A small contrastive image-text model, trained from scratch: text encoder norm rmsnorm, 15.1 epochs.
Rows from block 11 of the image encoder of a small contrastive image-text model, named by matrix and row number. Rows with one number belong to one neuron. Each number is 500 + 40 x the weight over its row's rms, rounded and kept within 0 to 999. All counts start at 0. Numbers have three digits each.
After each neuron's rows are labels from the 100 images, of 14848, where the neuron reaches its highest value: "top examples" is what is common among them. Only what is clearly more common there than usual is listed. The data: regions of photos with short descriptions (Visual Genome). In brackets: how many of the 100.
# fc1: MLP up (encoder.blocks.11.mlp.fc1.weight, 512x128), inputs 0-63
# fc2: MLP down (encoder.blocks.11.mlp.fc2.weight, 128x512, transposed), outputs 0-63

fc1.474:528577483486506457482443549493514513467519485505410504546506469522493454479528528569522457473585557464449486536516528478510526525448428549610461485464521464462502528495473543578487516523461471
fc2.474:522512511530498484512554500457481458408556485515439484544591419493527455493451441495557480408447539484487526488583591586519514496488514550480518542446468584483480523483466547498519535453438574
top examples: text has "sky" (34)

fc1.2:464510422460540540563532484469480492433545430511470513560447504502510494482528497479487511575521522570509524448460448451571478511470478465559482517470561494528508553438521524442582532464496494
fc2.2:436479528451466450505500493468440530400495512539482568502515540476503535489516506486477454485521525545490465512483496605482477502389561536448502545504450553536492467505539531464510512518514479
top examples: text has "blue" (30)

fc1.132:471499492491428409545459539487534457462458495466528475505507503486523439573534471492508514536475477491516489476468565524486522428436465498523431464447486482462501434537467540499598492513565504
fc2.132:538485435548516521429503456450511504463450508497512551500453560443462555473479543493484487479505484527415512448518573487477485545523526461560492502428524468495532503462426469530462524441505479
top examples: text has "green" (25)

fc1.284:477519470400461497528483460463564537515496475474430502512507477509599418539475452477551442544476578532507493503522426484452496493485606546556527519532550546488501536466575500525519538517524458
fc2.284:523604468553490508477516518495481448517498472499459473441508552479405469569445522524459506530478483469555466413459554569634465487493527495473550505523466439543455496458483507478548517497504489
top examples: text has "blue" (42)

fc1.50:534449514489504453479487460402479501554536468562483470431517510495439438559476607520515529513547505470508547463572483540478533448483546514503498490548511527470499496467547555477516478521531488
fc2.50:521483525525529534544529477529446429514437436508454453551504490494485451543609476497437458569460533558479500478593536540457491550497491464578441536507491542461453534566539484526459453503491486
top examples: text has "sign" (27)

fc1.54:458463484498542500558478482488466461530483536428427508492512497516469485509492434470497542511577496461541517496425476464531529474462499532574483562539485502511486476538515377519466497472480504
fc2.54:542582513521418463507537464488566470444572564514438444499548500526535488501514486449574503457496543553541449483538532553506479530466482527422496492484546491508514468399430540508481500542521467
top examples: text has "blue" (34)

fc1.425:538426433522514453498458457436515518538464540469523505486465503507525449486528523450514579453542386575493460506490517521454455576526508550519534497495535508484584481452522459502506545532505486
fc2.425:504530525495540445479546477487538525477551493521550505478438485464445491526460498527536458530488498473479442493523464476550489536525410472506484485553495606523584528544568491513571449463510454
top examples: text has "red" (25)

fc1.52:472532438479446483511488533438582535492490523490491449477523547501509479392475495595453437533476488520482493495456510480464505531453493523548496507484446533500501494532474529503528480429524522
fc2.52:558507518531454559496536433466550484460469541492471450494470545543481541534520496468485497496547530491485526391502467589505513540446538570496521448482447493513530497506604427553511584496479418
top examples: text has "blue" (38)

fc1.58:530469504520435522477545457465486533532489483488514511457545498491513539495493508455525564581483428482524408546520584459595499524472480513461431447490546522554561510456498505517457433522593471
fc2.58:501413442487461490555490511485513471469544519518532496448507451519506503504467497586536517563511509445507519590430457484550486470470521503509519536478582406416507549524480533454507461563492527
top examples: text has "sign" (49); text has "red" (47); text has "stop" (26)

fc1.432:517491534514514492508443584515544497432503480511471508588499434465500455480489540490531500463497547461575471536490550506526563525479490525565490509522551495490434565528455478595572476518475461
fc2.432:554510474420527498476508572533520485414532463560426488499487519495508433502504468497548567464467494476453482546511596459445508454473497488477489430439531539517482485438419600577541552405515461
top examples: text has "sky" (62); text has "clouds" (39); text has "blue" (35); text has "white" (29)

fc1.283:520463474549510492520545486468566488502399521499467451435503475550510496511486490471534497550519470426496503496451505527536506505475453556554497484510540498544483467532411497482450498477593554
fc2.283:453514520454490557612554509468497511486468504499552480459491491499471460533405501481522404532545469480519475546495576526479454466507494540488475464466551560546428458485492520454517504551506441
top examples: text has "yellow" (25)

fc1.5:544519469517395497480537544459480455470432481470472538509499518533473483511481525549528484517536560538591434509507500456487485477487532472466481474496541491456458501478540572547522497451468505
fc2.5:521452543479466477482431548524566466497506541486507466460509547574437522465468509521473461455462536459439500449535516489469507488528530567484491456561477517493512501445471579538513568437572458
top examples: text has "grass" (31)

fc1.350:483546477456469498474516445435439462448524558580506519484468475479447485559476521508556506544527533460463464398446418587523542557489523482521550468540517557495513582525463441481513526575495451
fc2.350:434537517550450453443489478484464462505494540535509498530438570571521476425608496486446518423497497538518455540396442484459523478504506514479556508500521502534519527544530486521595426530460515
top examples: text has "white" (29)

fc1.388:433506461547543426520491495457474448467561474589497473501539452511500522522552487494474502466479521548514465452517459502506515456563549414546544470552418509454491470547577518456546493484537487
fc2.388:484500482531499535548508506467444519546513546575532466472509480479444520551480516575476409540473484435492485471499469514504553531474518436470503474616497563477427443517407572496444472538486480
top examples: text has "man" (28)

fc1.92:500458511528551478507435564511586559508473566447493555525473461550527523419502551519605523504454534501491479448511534500478483433546440574487506518540473486532541431591456425489541520469510546
fc2.92:404488440518487491460527514490480505489530554528507484495477540550476470559520497524485423537573476521521569598513500476442480547507482498518533499551459472500559558507493393521496454531495491
top examples: text has "yellow" (26)

fc1.360:507528520493511465539473537434530469561494496572493584507495490476481566502505486468445526470500533458459548482421413502485462473512473449508410447470453512505508529527515496516484546549489532
fc2.360:484494427463487431506539530474489547500381514529509511521474528569512522480556483490496445515497452533457586510525462493475521520459444393560578465515536461472492500511549502479525489506453532
top examples: text has "snow" (28)

fc1.397:398417484476499442528466467472528518433400542458561559505600521514555494544505531469496521493403593526437493527444518531505488490486510547481560557532521551498465477524465489488488481525443498
fc2.397:578507397540519485569519467471518496473489477520524559471454538500505476562519507558484539463474432476527481538547536513571425556541468513445473482519459480485524501521456445454499501541517502
top examples: text has "yellow" (34)

fc1.341:607456527439425439529515447537523476451572567486485505465548511496546522516457534447509510438519540493512506479483526452528540500481551532428497534617500461478445517504457414461472508500560523
fc2.341:417519472442582510501489486447491505557464456523449540425495466525541487525563419523522521579518532586510540521474535573483514444519491547491495510456480537539445414495495464480463485538504486
top examples: text has "green" (27)

fc1.443:550444495466497552495438557469439478434554514553543579441453483512513487474500585465535546475542443499498475515476511543550452471527536510551415483534552520545548496495507511516505508530585460
fc2.443:534430522448449452463454495529474498495586511500575509498500519534531543541525531516519496590499527512565524528466427449562460526486469537459519533520465503455485519555496504496498454559502499
top examples: text has "sign" (46); text has "red" (43); text has "stop" (27)

fc1.141:517508497470537535561479485524424422528463488526493525558583554489510490491402482545543477506463558477521478425506494488465565473520581471541511514575435502458503501534433550422485453460545500
fc2.141:508539509515471482486506524452514496477543581542525512501473489520495469567445511451584409501544483436472517500516508495533539575459475399475567490592487541469488461576544520514542512518459477
top examples: text has "man" (33)

fc1.37:469564485483441597508497541496483524557475552530413548477464520534480462503520529526455526573509510456506442486566441539436490515426466517545496470497507517560510510518491472529528547481502542
fc2.37:482583459487497471497500413501524522456519467449407439438452515549437541520496477490585453456502527545585498415483524522492432538496588511512486531477500543491481492499460556529483535491492415
top examples: text has "blue" (38)

fc1.275:502498475515567479515536475497489506554536604554524483502376549543520543521521546516465504448570540489452435455477472506510558461449530559529553503512496498519500559574513438513490522574461472
fc2.275:484479470511512484486439561480486485522442521504502493519497456532455524493457443466506452396434518473490515550531511450549446518517415500452555503476481461512542515458520463486539534482467573
top examples: text has "snow" (28)

fc1.97:551434508462499460550431533526526480464491522434425534538492514553493457511539475507501510546524555464444529428521520468503548477499513478493413536513495490471479532518489528514538528495592391
fc2.97:574495455503580517522535440569489495471497538512502525526483481499528511484569500475491504506522548467557563489544510477523518456508495499500423500507481455477475476484476502515506491515540521
top examples: text has "green" (26)

fc1.398:599472487496501511487505496467495461517523533532504512489485474532544561450491598498572579538518439541481411542457496455504503482502508511450466473481520500560519510456488476517475463598530440
fc2.398:548502490545488426590491546457538503428567552481583510476505494483499505547467517576494532537521444484501544542473476414456457565480478488512538571538533435412506501500491512487512489522517484
top examples: text has "sign" (57); text has "red" (42); text has "white" (31); text has "stop" (29)

fc1.194:482526480507424467501493464483591476501480535461555465555498489463506455557505496545535490551535476487507504511550481496579496457533479536557464490468408424539543540507399482464507501488512515
fc2.194:581525469535549501524508452506510536523510375496483568446460532485487467458457477394585527532485435499502451529416556506438498623473555460503472487488534508537508482459516615468485541520476518
top examples: text has "sign" (25)

fc1.391:512541553500543509502437409492492495509547496502470442529588507521506488508434488500572553487516530464568579478562503549532563498505566504499492459537481510514526478482525516494529493525482500
fc2.391:465500541486496441492556504462489478480448417523484459528474515532514451516552527426457504522453519576495489515544508489430505559485518513507444448491524530488456531563559457527475494505462561
top examples: text has "green" (26)

fc1.303:455548435540471530500504501500484460481544500506496525537478485510464520533445457490530513489473481525526483491514427566458510534463483492489496507548401398521473481519411484547485509488571519
fc2.303:520512522508475463527444494440538552546439488505512555400498530451514558503450487459499523477456480540491458453442497535454546500453486482568477514586571559512546560494525480475503490465522524
top examples: text has "black" (31); text has "man" (25)

fc1.68:489466451540498496448493479490492469511466467480470585478555476501543439437444511478543453489473491653449511484502464550600499458546532451477530518448506490563496500562490521463474546505564536
fc2.68:509447545388461512514517447528555491497563546491560498495445482492542465490520490506455511460525503465463460611502491533450461546469485522477447447441462544499526518533536451473480532541481483
top examples: text has "pizza" (25)

fc1.88:430491504506451506508435506471513547464509488480465504547467540488501530515577429477542431492504493436514523498500419493477478475540531499463471572504518509505445502505469550507518535553457505
fc2.88:451491484462537509504471457508420565520518522531607489430535498461510487467462473465466510539488428470508487546475468464544517556442504461462525589495514459500570509518441486479534506557544540
top examples: text has "black" (25)

fc1.57:520545528539555483539510475460538515439490487401453461465513509593486446541468481520455445564514607504507556431528543468509476478505534562481443562486477517511506541509460491503484499508514519
fc2.57:539459473483529504551504504550507503450541439568464588515468492552563525488548510528446579489481571480494495438532557503500520437487424491503510481442542436535511497518516576461497449549577545
top examples: text has "green" (25)

fc1.372:512467529554485526526494408574472478484502520475566489449563576445496479513478519531517558557497392488506474477432505466495466503537557549483486451477483511533552457512529489454483471534524461
fc2.372:557442485491496499528448538462551572487534492569554499458466516461484494523482514479479429556520522503490495473442519503487487519389543544600468563499544481480449534542487558482510571455482526
top examples: text has "red" (26)

fc1.374:462532478582493489474449489473450540463441523559441525457486525538577477473543501563457528530511459508524485511478558475506510515404518436524469475502479563459573572527430481508520487465519448
fc2.374:497528476478452515468479506548489454544521462520559497477518495523491501523372550493462519486433549489483434443516474520519543458508542471561495522454400472510498481546490486555491544440541558
top examples: text has "pink" (26)

fc1.40:454487429502511564554519457442484521563440555481406444522502473451543508451525509502497518543503525463508513423559468507470533496521556531533463445540465532555457537554470484438467604471451423
fc2.40:525630458492503523404543487495493478432556481502487520484487528535488492557530559449548442453464504541499437447477484554583533491487574483467461538484490473555511443467482578522543481483498480
top examples: text has "blue" (29)

fc1.376:480498495532528531449546495492459418541450485516459512506499485522484487488502562455468520611528440498527542458526495567553489491534434522491470427482549518573502504505453450475563543504447533
fc2.376:447552540483510487556512481529513484458532465519488497560550425449532549470505441483518523499464480411461443528467496499506511470517465458552465487551500532436558553482493478538537516482524467
top examples: text has "white" (31)