config = dict(
    model='contrastive image-text model',
    image_size=32,
    tokenizer='word',
    vocab_size=6471,
    encoder_activation='gelu',
    encoder_bias='none',
    encoder_qk_norm=False,
    text_encoder_width=256,
    text_encoder_norm='rmsnorm',
    text_encoder_bias='all',
    muon_scale='spectral',
    momentum=0.98,
    batch_size=256,
)
Rows from block 7 of the image encoder of a small contrastive image-text model, named by matrix and row number. Rows with one number belong to one neuron. Each number is 500 + 40 x the weight over its row's rms, rounded and kept within 0 to 999. All counts start at 0. Numbers have three digits each.
After each neuron's rows are labels from the 100 images, of 14848, where the neuron reaches its highest value: "top examples" is what is common among them. Only what is clearly more common there than usual is listed. The data: regions of photos with short descriptions (Visual Genome).
# fc1: MLP up (encoder.blocks.7.mlp.fc1.weight, 512x128), inputs 0-127
# fc2: MLP down (encoder.blocks.7.mlp.fc2.weight, 128x512, transposed), outputs 0-127

fc1.196:538482483513510519634556492452505543482527501461418435504514480542520392554522533530501536487490532551558523557509495480520478487484517531460417539557522490543439520559466480462502440458512555534542486477511485511515435487541510453549440525564448514439532461557538515489568484545536495500443531449517410503403465527485477487534474481533483469518465509513543485501464448462495528536436
fc2.196:521534374427481546536454461469508523509514453512461539505491611532509585510531506477441548463509587478500553462553515521491504471534447455526442479469508464541493536464426532467513507525521480528467502497476557532466521519509502528516538518546387473475463470508567523516504498484533528411457469529482442486514509483479441528561450481450529526513521386476526509444525534541561520490490
top examples: text has "green"

fc1.260:574510480509456491522479545541536492561552483456516528530531491487448547510457557508550589453524516503527484528523458564518482464500512429483481434531513521561506484461501456498463483439457489451472472497474526471474546496511567488527492480505497506432566393471496530506516528514455484507560545535417480542433504513492487551484467467590440578449427526510514444491513523469522586402552
fc2.260:509521536520471511467509568453512484464428542456508462531435445527563487435455589511519522411542490481449493544560593512494554483477542558486545495542478466497469495534580519519542442493521481531471557468505467514495438511457480468528482487447515549509489492490482481473502514505465590453453542536565474501419466477443535451534524468486539538521461541528492464405428591530496526487525
top examples: text has "grass"

fc1.358:494483494570520481471497514479525546545443465520478497498514501440525469482538502493521476503612415578510456460633447494525533511554509474508463502439553582505449520531480564570430548494530438542499532496433500488409461516538454455491455515560559453454433523552450554507529457509431458475490462473505511465473508515478450544485467499554464476491564520501497500510513528471495512483528
fc2.358:506557530548505565540485515576472505483507498552512490483530469404447486517506528508416512449527490447449497503395502469477536517503469581508522511482473434465544510517547575486454528525488444469535507586486509451510444520528538510498480479481472491553475575420460520532521529475531555484520557507514487492513509401546470471523465501450421477517504444505459459530585597503482485474571
top examples: text has "red"

fc1.339:505467455534459409534520550544484535542483481512525527478535414456487430557502562535481471501584425532513532480517469545472572484506561510595453482414510469481541445520431504515446565511471464526507509499512503553502456432523503490538427523509526501491526565506433498487485494407537538480495493483496474511565471523496460492463535542465485525482537508479417480526479489465615544542522
fc2.339:555598470582494552470510477514496556388541512420542475483501514492481549526569482514495499463458393551526509423549504448406488547444538515517500578408467549487473594520525540517482489516553482468506471471474502474527430514572489474505535481515513524519520492521462508492551501538509549515519533521474511495481498501495456476493471499472413479544460480480507517417475562439514490464513
top examples: text has "red"

fc1.142:484470509543512520422494439477527468518623533459461425560535517492548445480502506454525553508532535528446521532527441505528532511480483462545484481562478398518482498456449504575533511445478519550507437537493472544478488537490548516537410538484448522545522471492506537437537492538501504529514526467462518553527456530564440529551437466541564443462468487538528492400504465472535488538526
fc2.142:510568445451477520504490446397487520517518529466452528463491570509408505510516525454532488510516565558570496480406445544499471483463537467497520578515456499527457492507505564494504500463538464456474462486470479468496561521405537566456591520501536427475540480537567536473510529437481551508458410486489483590535536469558482546543488471474477538485513489461508518468488512549500545511479
top examples: text has "blue"

fc1.332:411524510515508479496482517510498458504419521523531477502492481443486498500504483556503548476510504508431509548539527500496450515547475462497460513531583506531523502481528520444479430419580512537424479550542451462534470541519521528488513500530400491582501457493533474487483464433511505430461503526452474579520534579475501468460408581602492499463486450575524475477550547528499515548539
fc2.332:519500538437458529494475510467544556486607511518482488451430462542525467467513505470516446558514475504503508481500546501493448461421428510458540542424516473522505500433555432554485508494495509489479435469449561490533577559529436540531527475581533482542533494480543484563525501488539445517576525500527513479486471547382510444548469562502434471564528485513520475532523479442538509470498
top examples: text has "plane"

fc1.182:519443447479450552455594575491573513539571458489427428497467495484497485460487549569538512435513533505457493499526527465501488507464508445474499494416539483500451534447512477537481574472482497487490432493519480464426519471575478511517522494431549513543542490609476551577530548458488509547492490544470454477417558515456498483513508529491557471536434475488517494489496466476525537579518
fc2.182:546493433559517518504519481476469456500536482474494549490505496482469505511511493507567554503564622415485502443431496479559500485535518526473429537495572550529493490543515575481579529473496486497524462493497443449453435481511463564494538518449420518458468511511511483471458503482568537460454529509497516520584547480555479489508520510451497501439518442579506476551544484559441441407496
top examples: text has "sky"

fc1.229:502447520538524539511507459488575517533546480527563568466479464494588551515467538456508485481486476528451504522431494481526458381442535559420495527468501494510486547430488481543517519474520523511442470461496499446496469518491486512514485568550506556525503520422431511493504479529484513587522483583520441467458493476540470483469450465548437471558450548508527562474550535462583467550446
fc2.229:496468511428521523496484552537477543498493499499514503494502569502521443494472493535497475499561505406474478488533509492459473501585545509564477518502506464533548481543486543482501545441489520497523464529492491488525462541471495497494449457496518414463481499439679420502494430446503494460481546465513559491598474585485502466414466513436582468491489566501523494544511443526515518486508
top examples: text has "green"

fc1.99:484506432466509517495481469463493475539487482522546468528525491509431552509515573496476510529456518495466468556510560481517509476511482517407560453558538526464543517504469469579511427466461525522481517481500489493559453553442540526594502470529513479496463535496571588445449462498567465523469441466475516509541457477535477525520544576455543528417436450409478527435511512590535481524506
fc2.99:513530509494546519511521427553536522572473602471486472512487501446576545462491491489410483510526538482489531449462578518530461471509543468530414543494480449485460523598513458590498450512499517495466439564462523505538418561506478465509446479545419455524478466506476474557538467474524531481507476463507473560485531547542520466515474539481481490462399507545561438501482450515517524503516
top examples: text has "blue"

fc1.457:562500515503434502454500526483488520451508519464544562484539473483426497472511529509483465497576520474508454514520496395578423467504535560495496504514510531499507593494446460511471438449475528466502492478449520538494551474501536554476510570524504534516548488436568494467492460530527529496504469408474561545469516504396431507544466603479523536452508460478552462479521512492406527521554
fc2.457:432486407511496445553475510466446453599510524510511473463510519528532460480542518416539538523432496506488431511444493505520491419484558466426504471498518462517447457510474556509515567553524478509512448541524540468547509487525484521481482524526522520556553484506493509447522550568554457509524463542539402508476536496414490496482504467462537592586524505556443549512497494500466548493432
top examples: text has "sign"

fc1.510:483485460510493493535512498521546507460495470451490426476479492524462481451417461517537486553555492489539557529532480496515555424558463614440455601565504534427439435450512549488489499452488563510458534455481539438463524495475503488433531540487516480502518481468493537549528542521561549496482470590490501564492516431448590463490486532484504548503500451468465517511490531456531506571471
fc2.510:518524508536548539396499484495471493516498507551492557461558497438544540492565460441591559442542568528497484445552541483601529456431455426486480512513569475501491483483476486496535503483569547498506502529436471555529491523467494494533473441511527498543522455525546497483565462484528473446507546476513531487488480535477466537511434435392474490533497451513547428472487493507538413481497
top examples: text has "green"

fc1.40:557464449570477498453503533507518483468469431524498465495523463486455496469556505479554482515517543514559492524454450504486519481517457570447508492467536532523457523566397553482486418498460537503543405514454516437514454457483475477496465447511461530526506451468508507561488462453587445447540551589502511538505587520527527501482494521518468514606509554534489477534494552430470568521479
fc2.40:504540495481551486474496476486427605551482523453493510426510530473525529515542451518552496462519469441485488437504557493592532506499540467576521503500518451556486465494501498505523570435586507490460503465456531548422520512477480516480523416516463463514583482465564562462536443482459544462445541429512513548477438562520519510455470526481478510440466457456495525492515460456574505538551
top examples: text has "green"

fc1.110:526523491470419519466594474466493537511499484513494558519523530468472448469479523498495537507552497496568531555492543530428449484421427525533489482498547487484460529471479502517476475542471513432493480475485547524512509526499554550496492506450587549501446474508401469506487478486436562613469577415438501477550461489468418568551509471498458509486494467500513520459588537535495550533523
fc2.110:554522526426473451500519491459499482486500534547564430443498503527484458533511530510502528401504561537471478452510472536523597527438490464584459488465522535518530447511510536482449481453459581479526489468498562483474523505489446467433487490492489471560531482612448461537520595443528487440527532535475533532458555530544493513461496523500424489490568443508513449519531532553487468439504
top examples: text has "tennis"

fc1.303:539535563544513467450514453562478529561555496521545570452557425463519421510474544473466516508554509529449515465553493493447545411579540424516489535446463408505489513534508406529547478490499441538506479483538509538542519504500479581483450519531502429458516461425528508464480473588480429502537493483503451536479525536502483512508485535468450534530481428517532547458519468481500491493510
fc2.303:550556478509492479539418486454502542426450462569496557508459516522495523515544430529549461493476490492544480563463539522519497423387499481518541464463468517607447488499494506478519454483462461475526502546481509505486506452475532536516506526479558546487397569465506487523488530477464470512445470536491430554485492571466508449488479489497545467598562565527494505491523564525515538420537
top examples: text has "red"

fc1.156:516488496496443422540522534402488542510489566559502543487503528484545504518556470435528452519491467484463490456531466525508518474477536461482495522509519509433507519462488446498517522549467498520509458529442505528530494574457452489532520528472513516516525442473513474599451476508567527516477502446531426503586429544514506507556550439479540432565457486514584412487426524454486445581547
fc2.156:497578457508477465536379528465526524540450443449460523518514584487529555466501482616455498558464469519440497477434485511548531594453574489450539504476448498570500435543549466506538520501510495430510543435541549471485528469486561518456476477526469485542464566509456505492567479515510486435475507533528505506419495461487550552477493515510508551472508510550469461490487530474499485494447
top examples: text has "black"

fc1.134:526498437519594465550495460473422451529519425555526539461543484495520522514540514529574493406474545475536510502541477472461516495554565540547516449486492458464523498468511532464478494401510496454465575475459502543421477538469453533492475485483410528479516476555480493562440550486517490528510505530510480429478497494447525444553445498473498489534489484604534518516493526536560514466593
fc2.134:458494524582511470506511494494540547531509496529555508479488465483595423555427523580488425520457483502493527472524473539503559466508553497483512479544439576409472422560474518476497492482427527452419479520558514570519503519506461532525412431473435537522454465529431503474514481496468520488533481494459519439538454517497483492521533500517554518451465492555516515529503520444508525607516
top examples: text has "man"

fc1.202:494479497602499502518498558534536489545482507559555523423512429431525476560524583499471481507575470529486509480507463515482514524483524546502450463448515486511535478537497480465448485501454413536499549543424531554470525464475538476490524483581528487465510526480468456531502511476533491510563494425471491491508499546473433443476482608490426511536531386502460515561418559509545504471493
fc2.202:514562522513480530445469466442482539442574541450512493445488533518495553488482451462456556492516446556535493558429508522448443534447488480446543487541476484547506499477527503532530510556568538524529539481483421425553463550539489522483565484515535519562477546413390520490522496470511566550443518413523517487467553488516473480492459559409492495519480513527501546453484492459558478498516
top examples: text has "red"

fc1.31:467449441408440509484560509504495448506487514534441441526527506528497546493485517480480572472511517508482396443421555545480488529460559442465505458525427503487545470480453436471462464472478511499525514504494539436586552555549564586541536527495439533519474527550549473548502492496519522531477497494467502548496548517521535507535504439431499476527509517531538473429455531460576493573535
fc2.31:476483509570494504496461509604464459529500439442562569567452499513540490496557472571399505468507464444498478481513533577477525475472480486470528498528589518558491488490496502511563503512530469449414463479456498444471478497486531503483473516525519445526438489521416502498507541483464572523411538532534437519545472563515461467483508544496549520501476483501551534416456499479580538528555
top examples: text has "white"

fc1.330:429511418485530513565460530521542466554440449464540480465473556451586441466529471482474459508525531527484469529538508500547479522470523506514544529455486468465466572508499471497518517385443563471496475483578488499497467416464517575515525485494484470465438421566556448435529549523516498543433491562474481510472553481530575511409466511509527507548522529505547523518537509541463501502485
fc2.330:543482483497486522555536456432487461519616423493516517503469497523471533612507489490503489457491496468468534504490412524472498468524464514575491521545504510510484544449506441511528457570434507602477522536521522530580475483538524492506485565465465475582487474472528507426570454516531475574567449482508495427517518542458477491531441468524427492554517446457455518496487454532455462503498
top examples: text has "blue"

fc1.258:486539426534501438406543559551518479515466534500557488561500521420475505518483431483522505484426455472491471489501534490591522449429549526460474506508537459468392450505519470523498506585519471474497531528469562497496494483572468523496462461508488485502461477624516548464500527482459514414561490479490527527461511487464476530511500444514444503489508552533517490521493597529487536495588
fc2.258:477503497569490535581495446480529528509526456533486441454477433512464457494530571494522460508585474523499461471511496474495516500557455575461524510528487463498572625463537493485457481428530471527463481517490449459485497525443478481509520487535521551454506619468515441500531483471438513572517400512563513474581438488536526494454501549492508511456507427518498559517544507515460475520455
top examples: text has "red"

fc1.164:575520512496463533519481464541490491522424509395507538510507565498487491447445529516547433457442487497472510500481589524568468478557477444562450456505557445562513576558566519488520462526511528482434484502491421525532544549488442477474497485558500500465436506507460520422474542524540466526428528483500560491457493504473462467563511468527512561470481488552518461470540557485505444556547
fc2.164:558446515530532430508503523529565529531453490506553504495504465453524459517567457528450473559469479525519508445457504522463505482461533538519583501510446469599448407394534506523429549532429461499522498526487475510491435502540492556455514550542536557490471556500544533502514455495523446402487509491485511598438501491485520478519516467567515463484505458530509531510473541503411499537464
top examples: text has "blue"

fc1.424:533400461580485503513477532477539465504471485478514502474502518516498452474570477508439480497531561540556480512463535419522536493488476549442500471445567510454435517500474514600525482507497460556568520501540474529500497459462489519475513561585548484543492479504469454515486471434494494517468553531500385515475432516493488542451547428458517538539439523484506492456556541546616503524496
fc2.424:525567536440492551399480460469494445519489475534565556506513553497459514513482492493541514541494507458484484496518487540467498431540497493465520548538446505478463423475451545430540516457458535507448451514467479441530566551533500485494505518424462481458535481587462664510540498492473553508489458476531582486456570490575555520487502507522506503462501476499532535534440461491464501485533
top examples: text has "green"

fc1.454:490441505504470487452459457460419489531519477512506514469544550451470498508505579522572507487403576501584547527480567440462555471552532570467498493601517463491469469557518538424523472517456512493435532506459523540438507450489414529529515429510474475568508491540567544543400509518474475525531462481490548449528479484500511486511489493474468543540518471506529492545522512451493522433490
fc2.454:465547469430465481475490490526584562490526568563519511531533498471502424600450532479511476505499518548525469427446467502544534512493496492473518532537462506506464513525524521481564417460475540426476565540459496597433557503493506463488459475508517572470432518528486541468504391483488538505436502467530440486490533422537508514532481469525557590454461458543489512460529464498503509520495
top examples: text has "man"

fc1.11:522456472465429506489502438519501560459519468482542523509533493590469437507430460594405447569520549531547500432481494487495494483516444484456535509517470484427520503481424532477560457577491496514500492599518538453535522532487464506503528482450442524475463537524434546518490479445518541541429536498508571559509510521515475565467476491562537531486428470471492535506460520497567505510559
fc2.11:546459491495501483595471497468509572552472497444501455484491522551504430508500519461511534481565559551472522444468544504415544455430493541519474523509493476536464491491510556477447495536502459427519460476513518493424467506543520453526504543527583424572548514480510519515553580532524440528405487492456499495530445490545510480581491452515509568513453473511521428459524492422477499474564
top examples: text has "pink"

fc1.349:460469497525469476515494556474505497488557478489526537627530516523514495484496512467554513598518469482522546554499500476547492491452526513456508467629564494472389510504474491478537419522570537551496462484397509474504461451439526522578505480395483535490512498500488452496457532454536510488532447528566486525526551484470504528533517456464510536505494425513516517460463475433507446507511
fc2.349:500575478429461520459471484480456608488551436550494473463478546476537520531540510552558499516486512483522418448481445509474565491483428506465452536436530568490498542509487499493559489586552506488533499513425504497534519581511518428480506448453482457470512467547585436521517488490471491430528531526500470485429558544424527458496473497499507472571518582490480480459552528490510452505514
top examples: text has "black"

fc1.448:563536478525436515484535494529545509509456448453484500504522510496472546515487492555432467523525534534493565521444431502593515448522492507572524546512428461501516474590432508527484516566546442533441509562466538575485486531455553456498416529562517458489571485500513435559435502446526451465485456493538434438526496526411536507487477540485480496486514462526505490440443519493535490535516
fc2.448:464490451527519517538497457494479525533578530482471545516441479512407476487490505491566548521522518566516424463539497475458493485520473549424454487522552512525494454525492518482500428467516484431513468435530445489480492514539556494456588440467529519594440511467479457468593443534519545516528476504413583549497542462570544552520492489446451495457459488521491518503511472580480537499546
top examples: text has "red"

fc1.129:457444483505599428438521499482507479480449486516435552488510478533498436508485491519604482479504501460503432468548503536527543461510539573508483473482509562576495459537538530539526622553485482539471522504512373498534488525540468473452449407542458513487508503525503472542478484473492517493505520567507465546521562501476456531520521414468472563541523443509435468529476459522489504497496
fc2.129:451516517509498479461467556455537501426451481535441511558521480564483463452602542556503446576529485484493466534513537497535501541478510477486558502554437462466491588541483415484460545514505471542473495483525488485531479467585474567514493537376541454418541516503489480546530475477500500551477503498514495547485501507492494439515437547480566506415510523429537478532480437561474508520490
top examples: text has "yellow"; text has "train"

fc1.443:524442517505554479484456479529481480516511442498495562481499542545488496513504517581483549455571565467452464447491515507475548497509551582527514512519512468479484533529502459521555491534455480488494434445617454535467455486510492529489452493463461508488487416470435507571530559523523508556527491494386523514541466450448561547501479524592513458468502513560518418490485416540461466542492
fc2.443:513481477547558478444456513504440475558455504449487494534462473571479474504444479434559459417494538453494528527526549561550502522480460567435539542450496517482479545454489547526544569527514574551495541499541465498416486455548519471414479514489468491512506489451478489526491523470555599550432525513447458430485479452495510443585563465541460489482511561524503526515511510513483499437523
top examples: text has "sky"

fc1.114:493508490616491501516465511513495499556493460448476420490511524514520463496565533383514511484449502510534506568457534483571508521414503500543480461465565481475449523529452496468538497498500473527495459506444451429448527519551474549507476502511532497557526430537432562460485475568513467486502551541449533496483498503453496461477500549555530511466462370521597517509494564517528468496538
fc2.114:585499414447544556502500483488471510532539528458502522485574548508462567466544533466568453475554500513560512481474488534501390471524484457470551519549468495546452412536514510507492493429484440511416481565524470478501500555478521533498469519489551464410522498524525509484523503504517523435520452467490503518508544491572430547449503557492461562482510519447495531427552501511462516417552
top examples: text has "blue"; text has "sky"

fc1.284:490509498533459513477447459577468488486440528518522544433564493440454455441545516527538493499513534474483510546472478418560484506531470471434462394499510529505525500478548574425492471424474483480463494535442496474455577507458473510495495521474484512557484506517489514487465554484551622564492532422501540509562527519519509524479541520496509532543488504573482530496573480485435546542412
fc2.284:455483513490542412484479478480503503581496546534519563464557505528526486496466548550487516496551493492547460499478545471541598444461530508478538464551530453454470550499522462439531534468466550503542553544507547523508561464464503497497488491516420434509585475505535552544464419566467515456494413541507452493494497454440478516436537460437498565498486463506486471565545538536428496461446
top examples: text has "man"

fc1.204:480450516560473461563468479510549482516477469488454518507493443535562435482539492483437524485512515511526454506457484491440538503594548444491514477509535548511420534540454461481520514541504493513538482519456479431595424460547541488473541533513496500508472503498476518517554549433566586474482553462476534466478530534481452525512440457528487405570527402480507498553413503504537549506546
fc2.204:474490502531512527537474443579571527463462520532463456558529547443464471523487486513490488457538536526511491482521540521500494551460467521534449514476483501459486435456458516504400453562528452451552549514571509518459491532486538531497367500461541428496535535454430531484507476481491477436487544506496535430497410543570533541511511492562498570460533561467511490450474489529566517509561
top examples: text has "red"

fc1.354:466516467426414495448518500413509456566512483468554484478484516460451475473493442505463445530502520493566460476526566510529520535560500450483533508518523465513555432544451463476487487503529492564495458545560520500577534520451553567486447494492499519552521476574444502520489511589578540507433579437438508477494502509428497514549477525546498425508482456504490515530515561486521420527520
fc2.354:500461562545505490492587482444539528520448497429513507476528548532537461526521509498487469479498487477526434448504523535522507506482455526538533453481480539469547503495618508609494498502531558460567505453475568467459443482452481475533487500504497476454538530550480549492529491497482375546475496476446517562583522491554472470461496502522484524495502549479495458498532523423506369444464
top examples: text has "blue"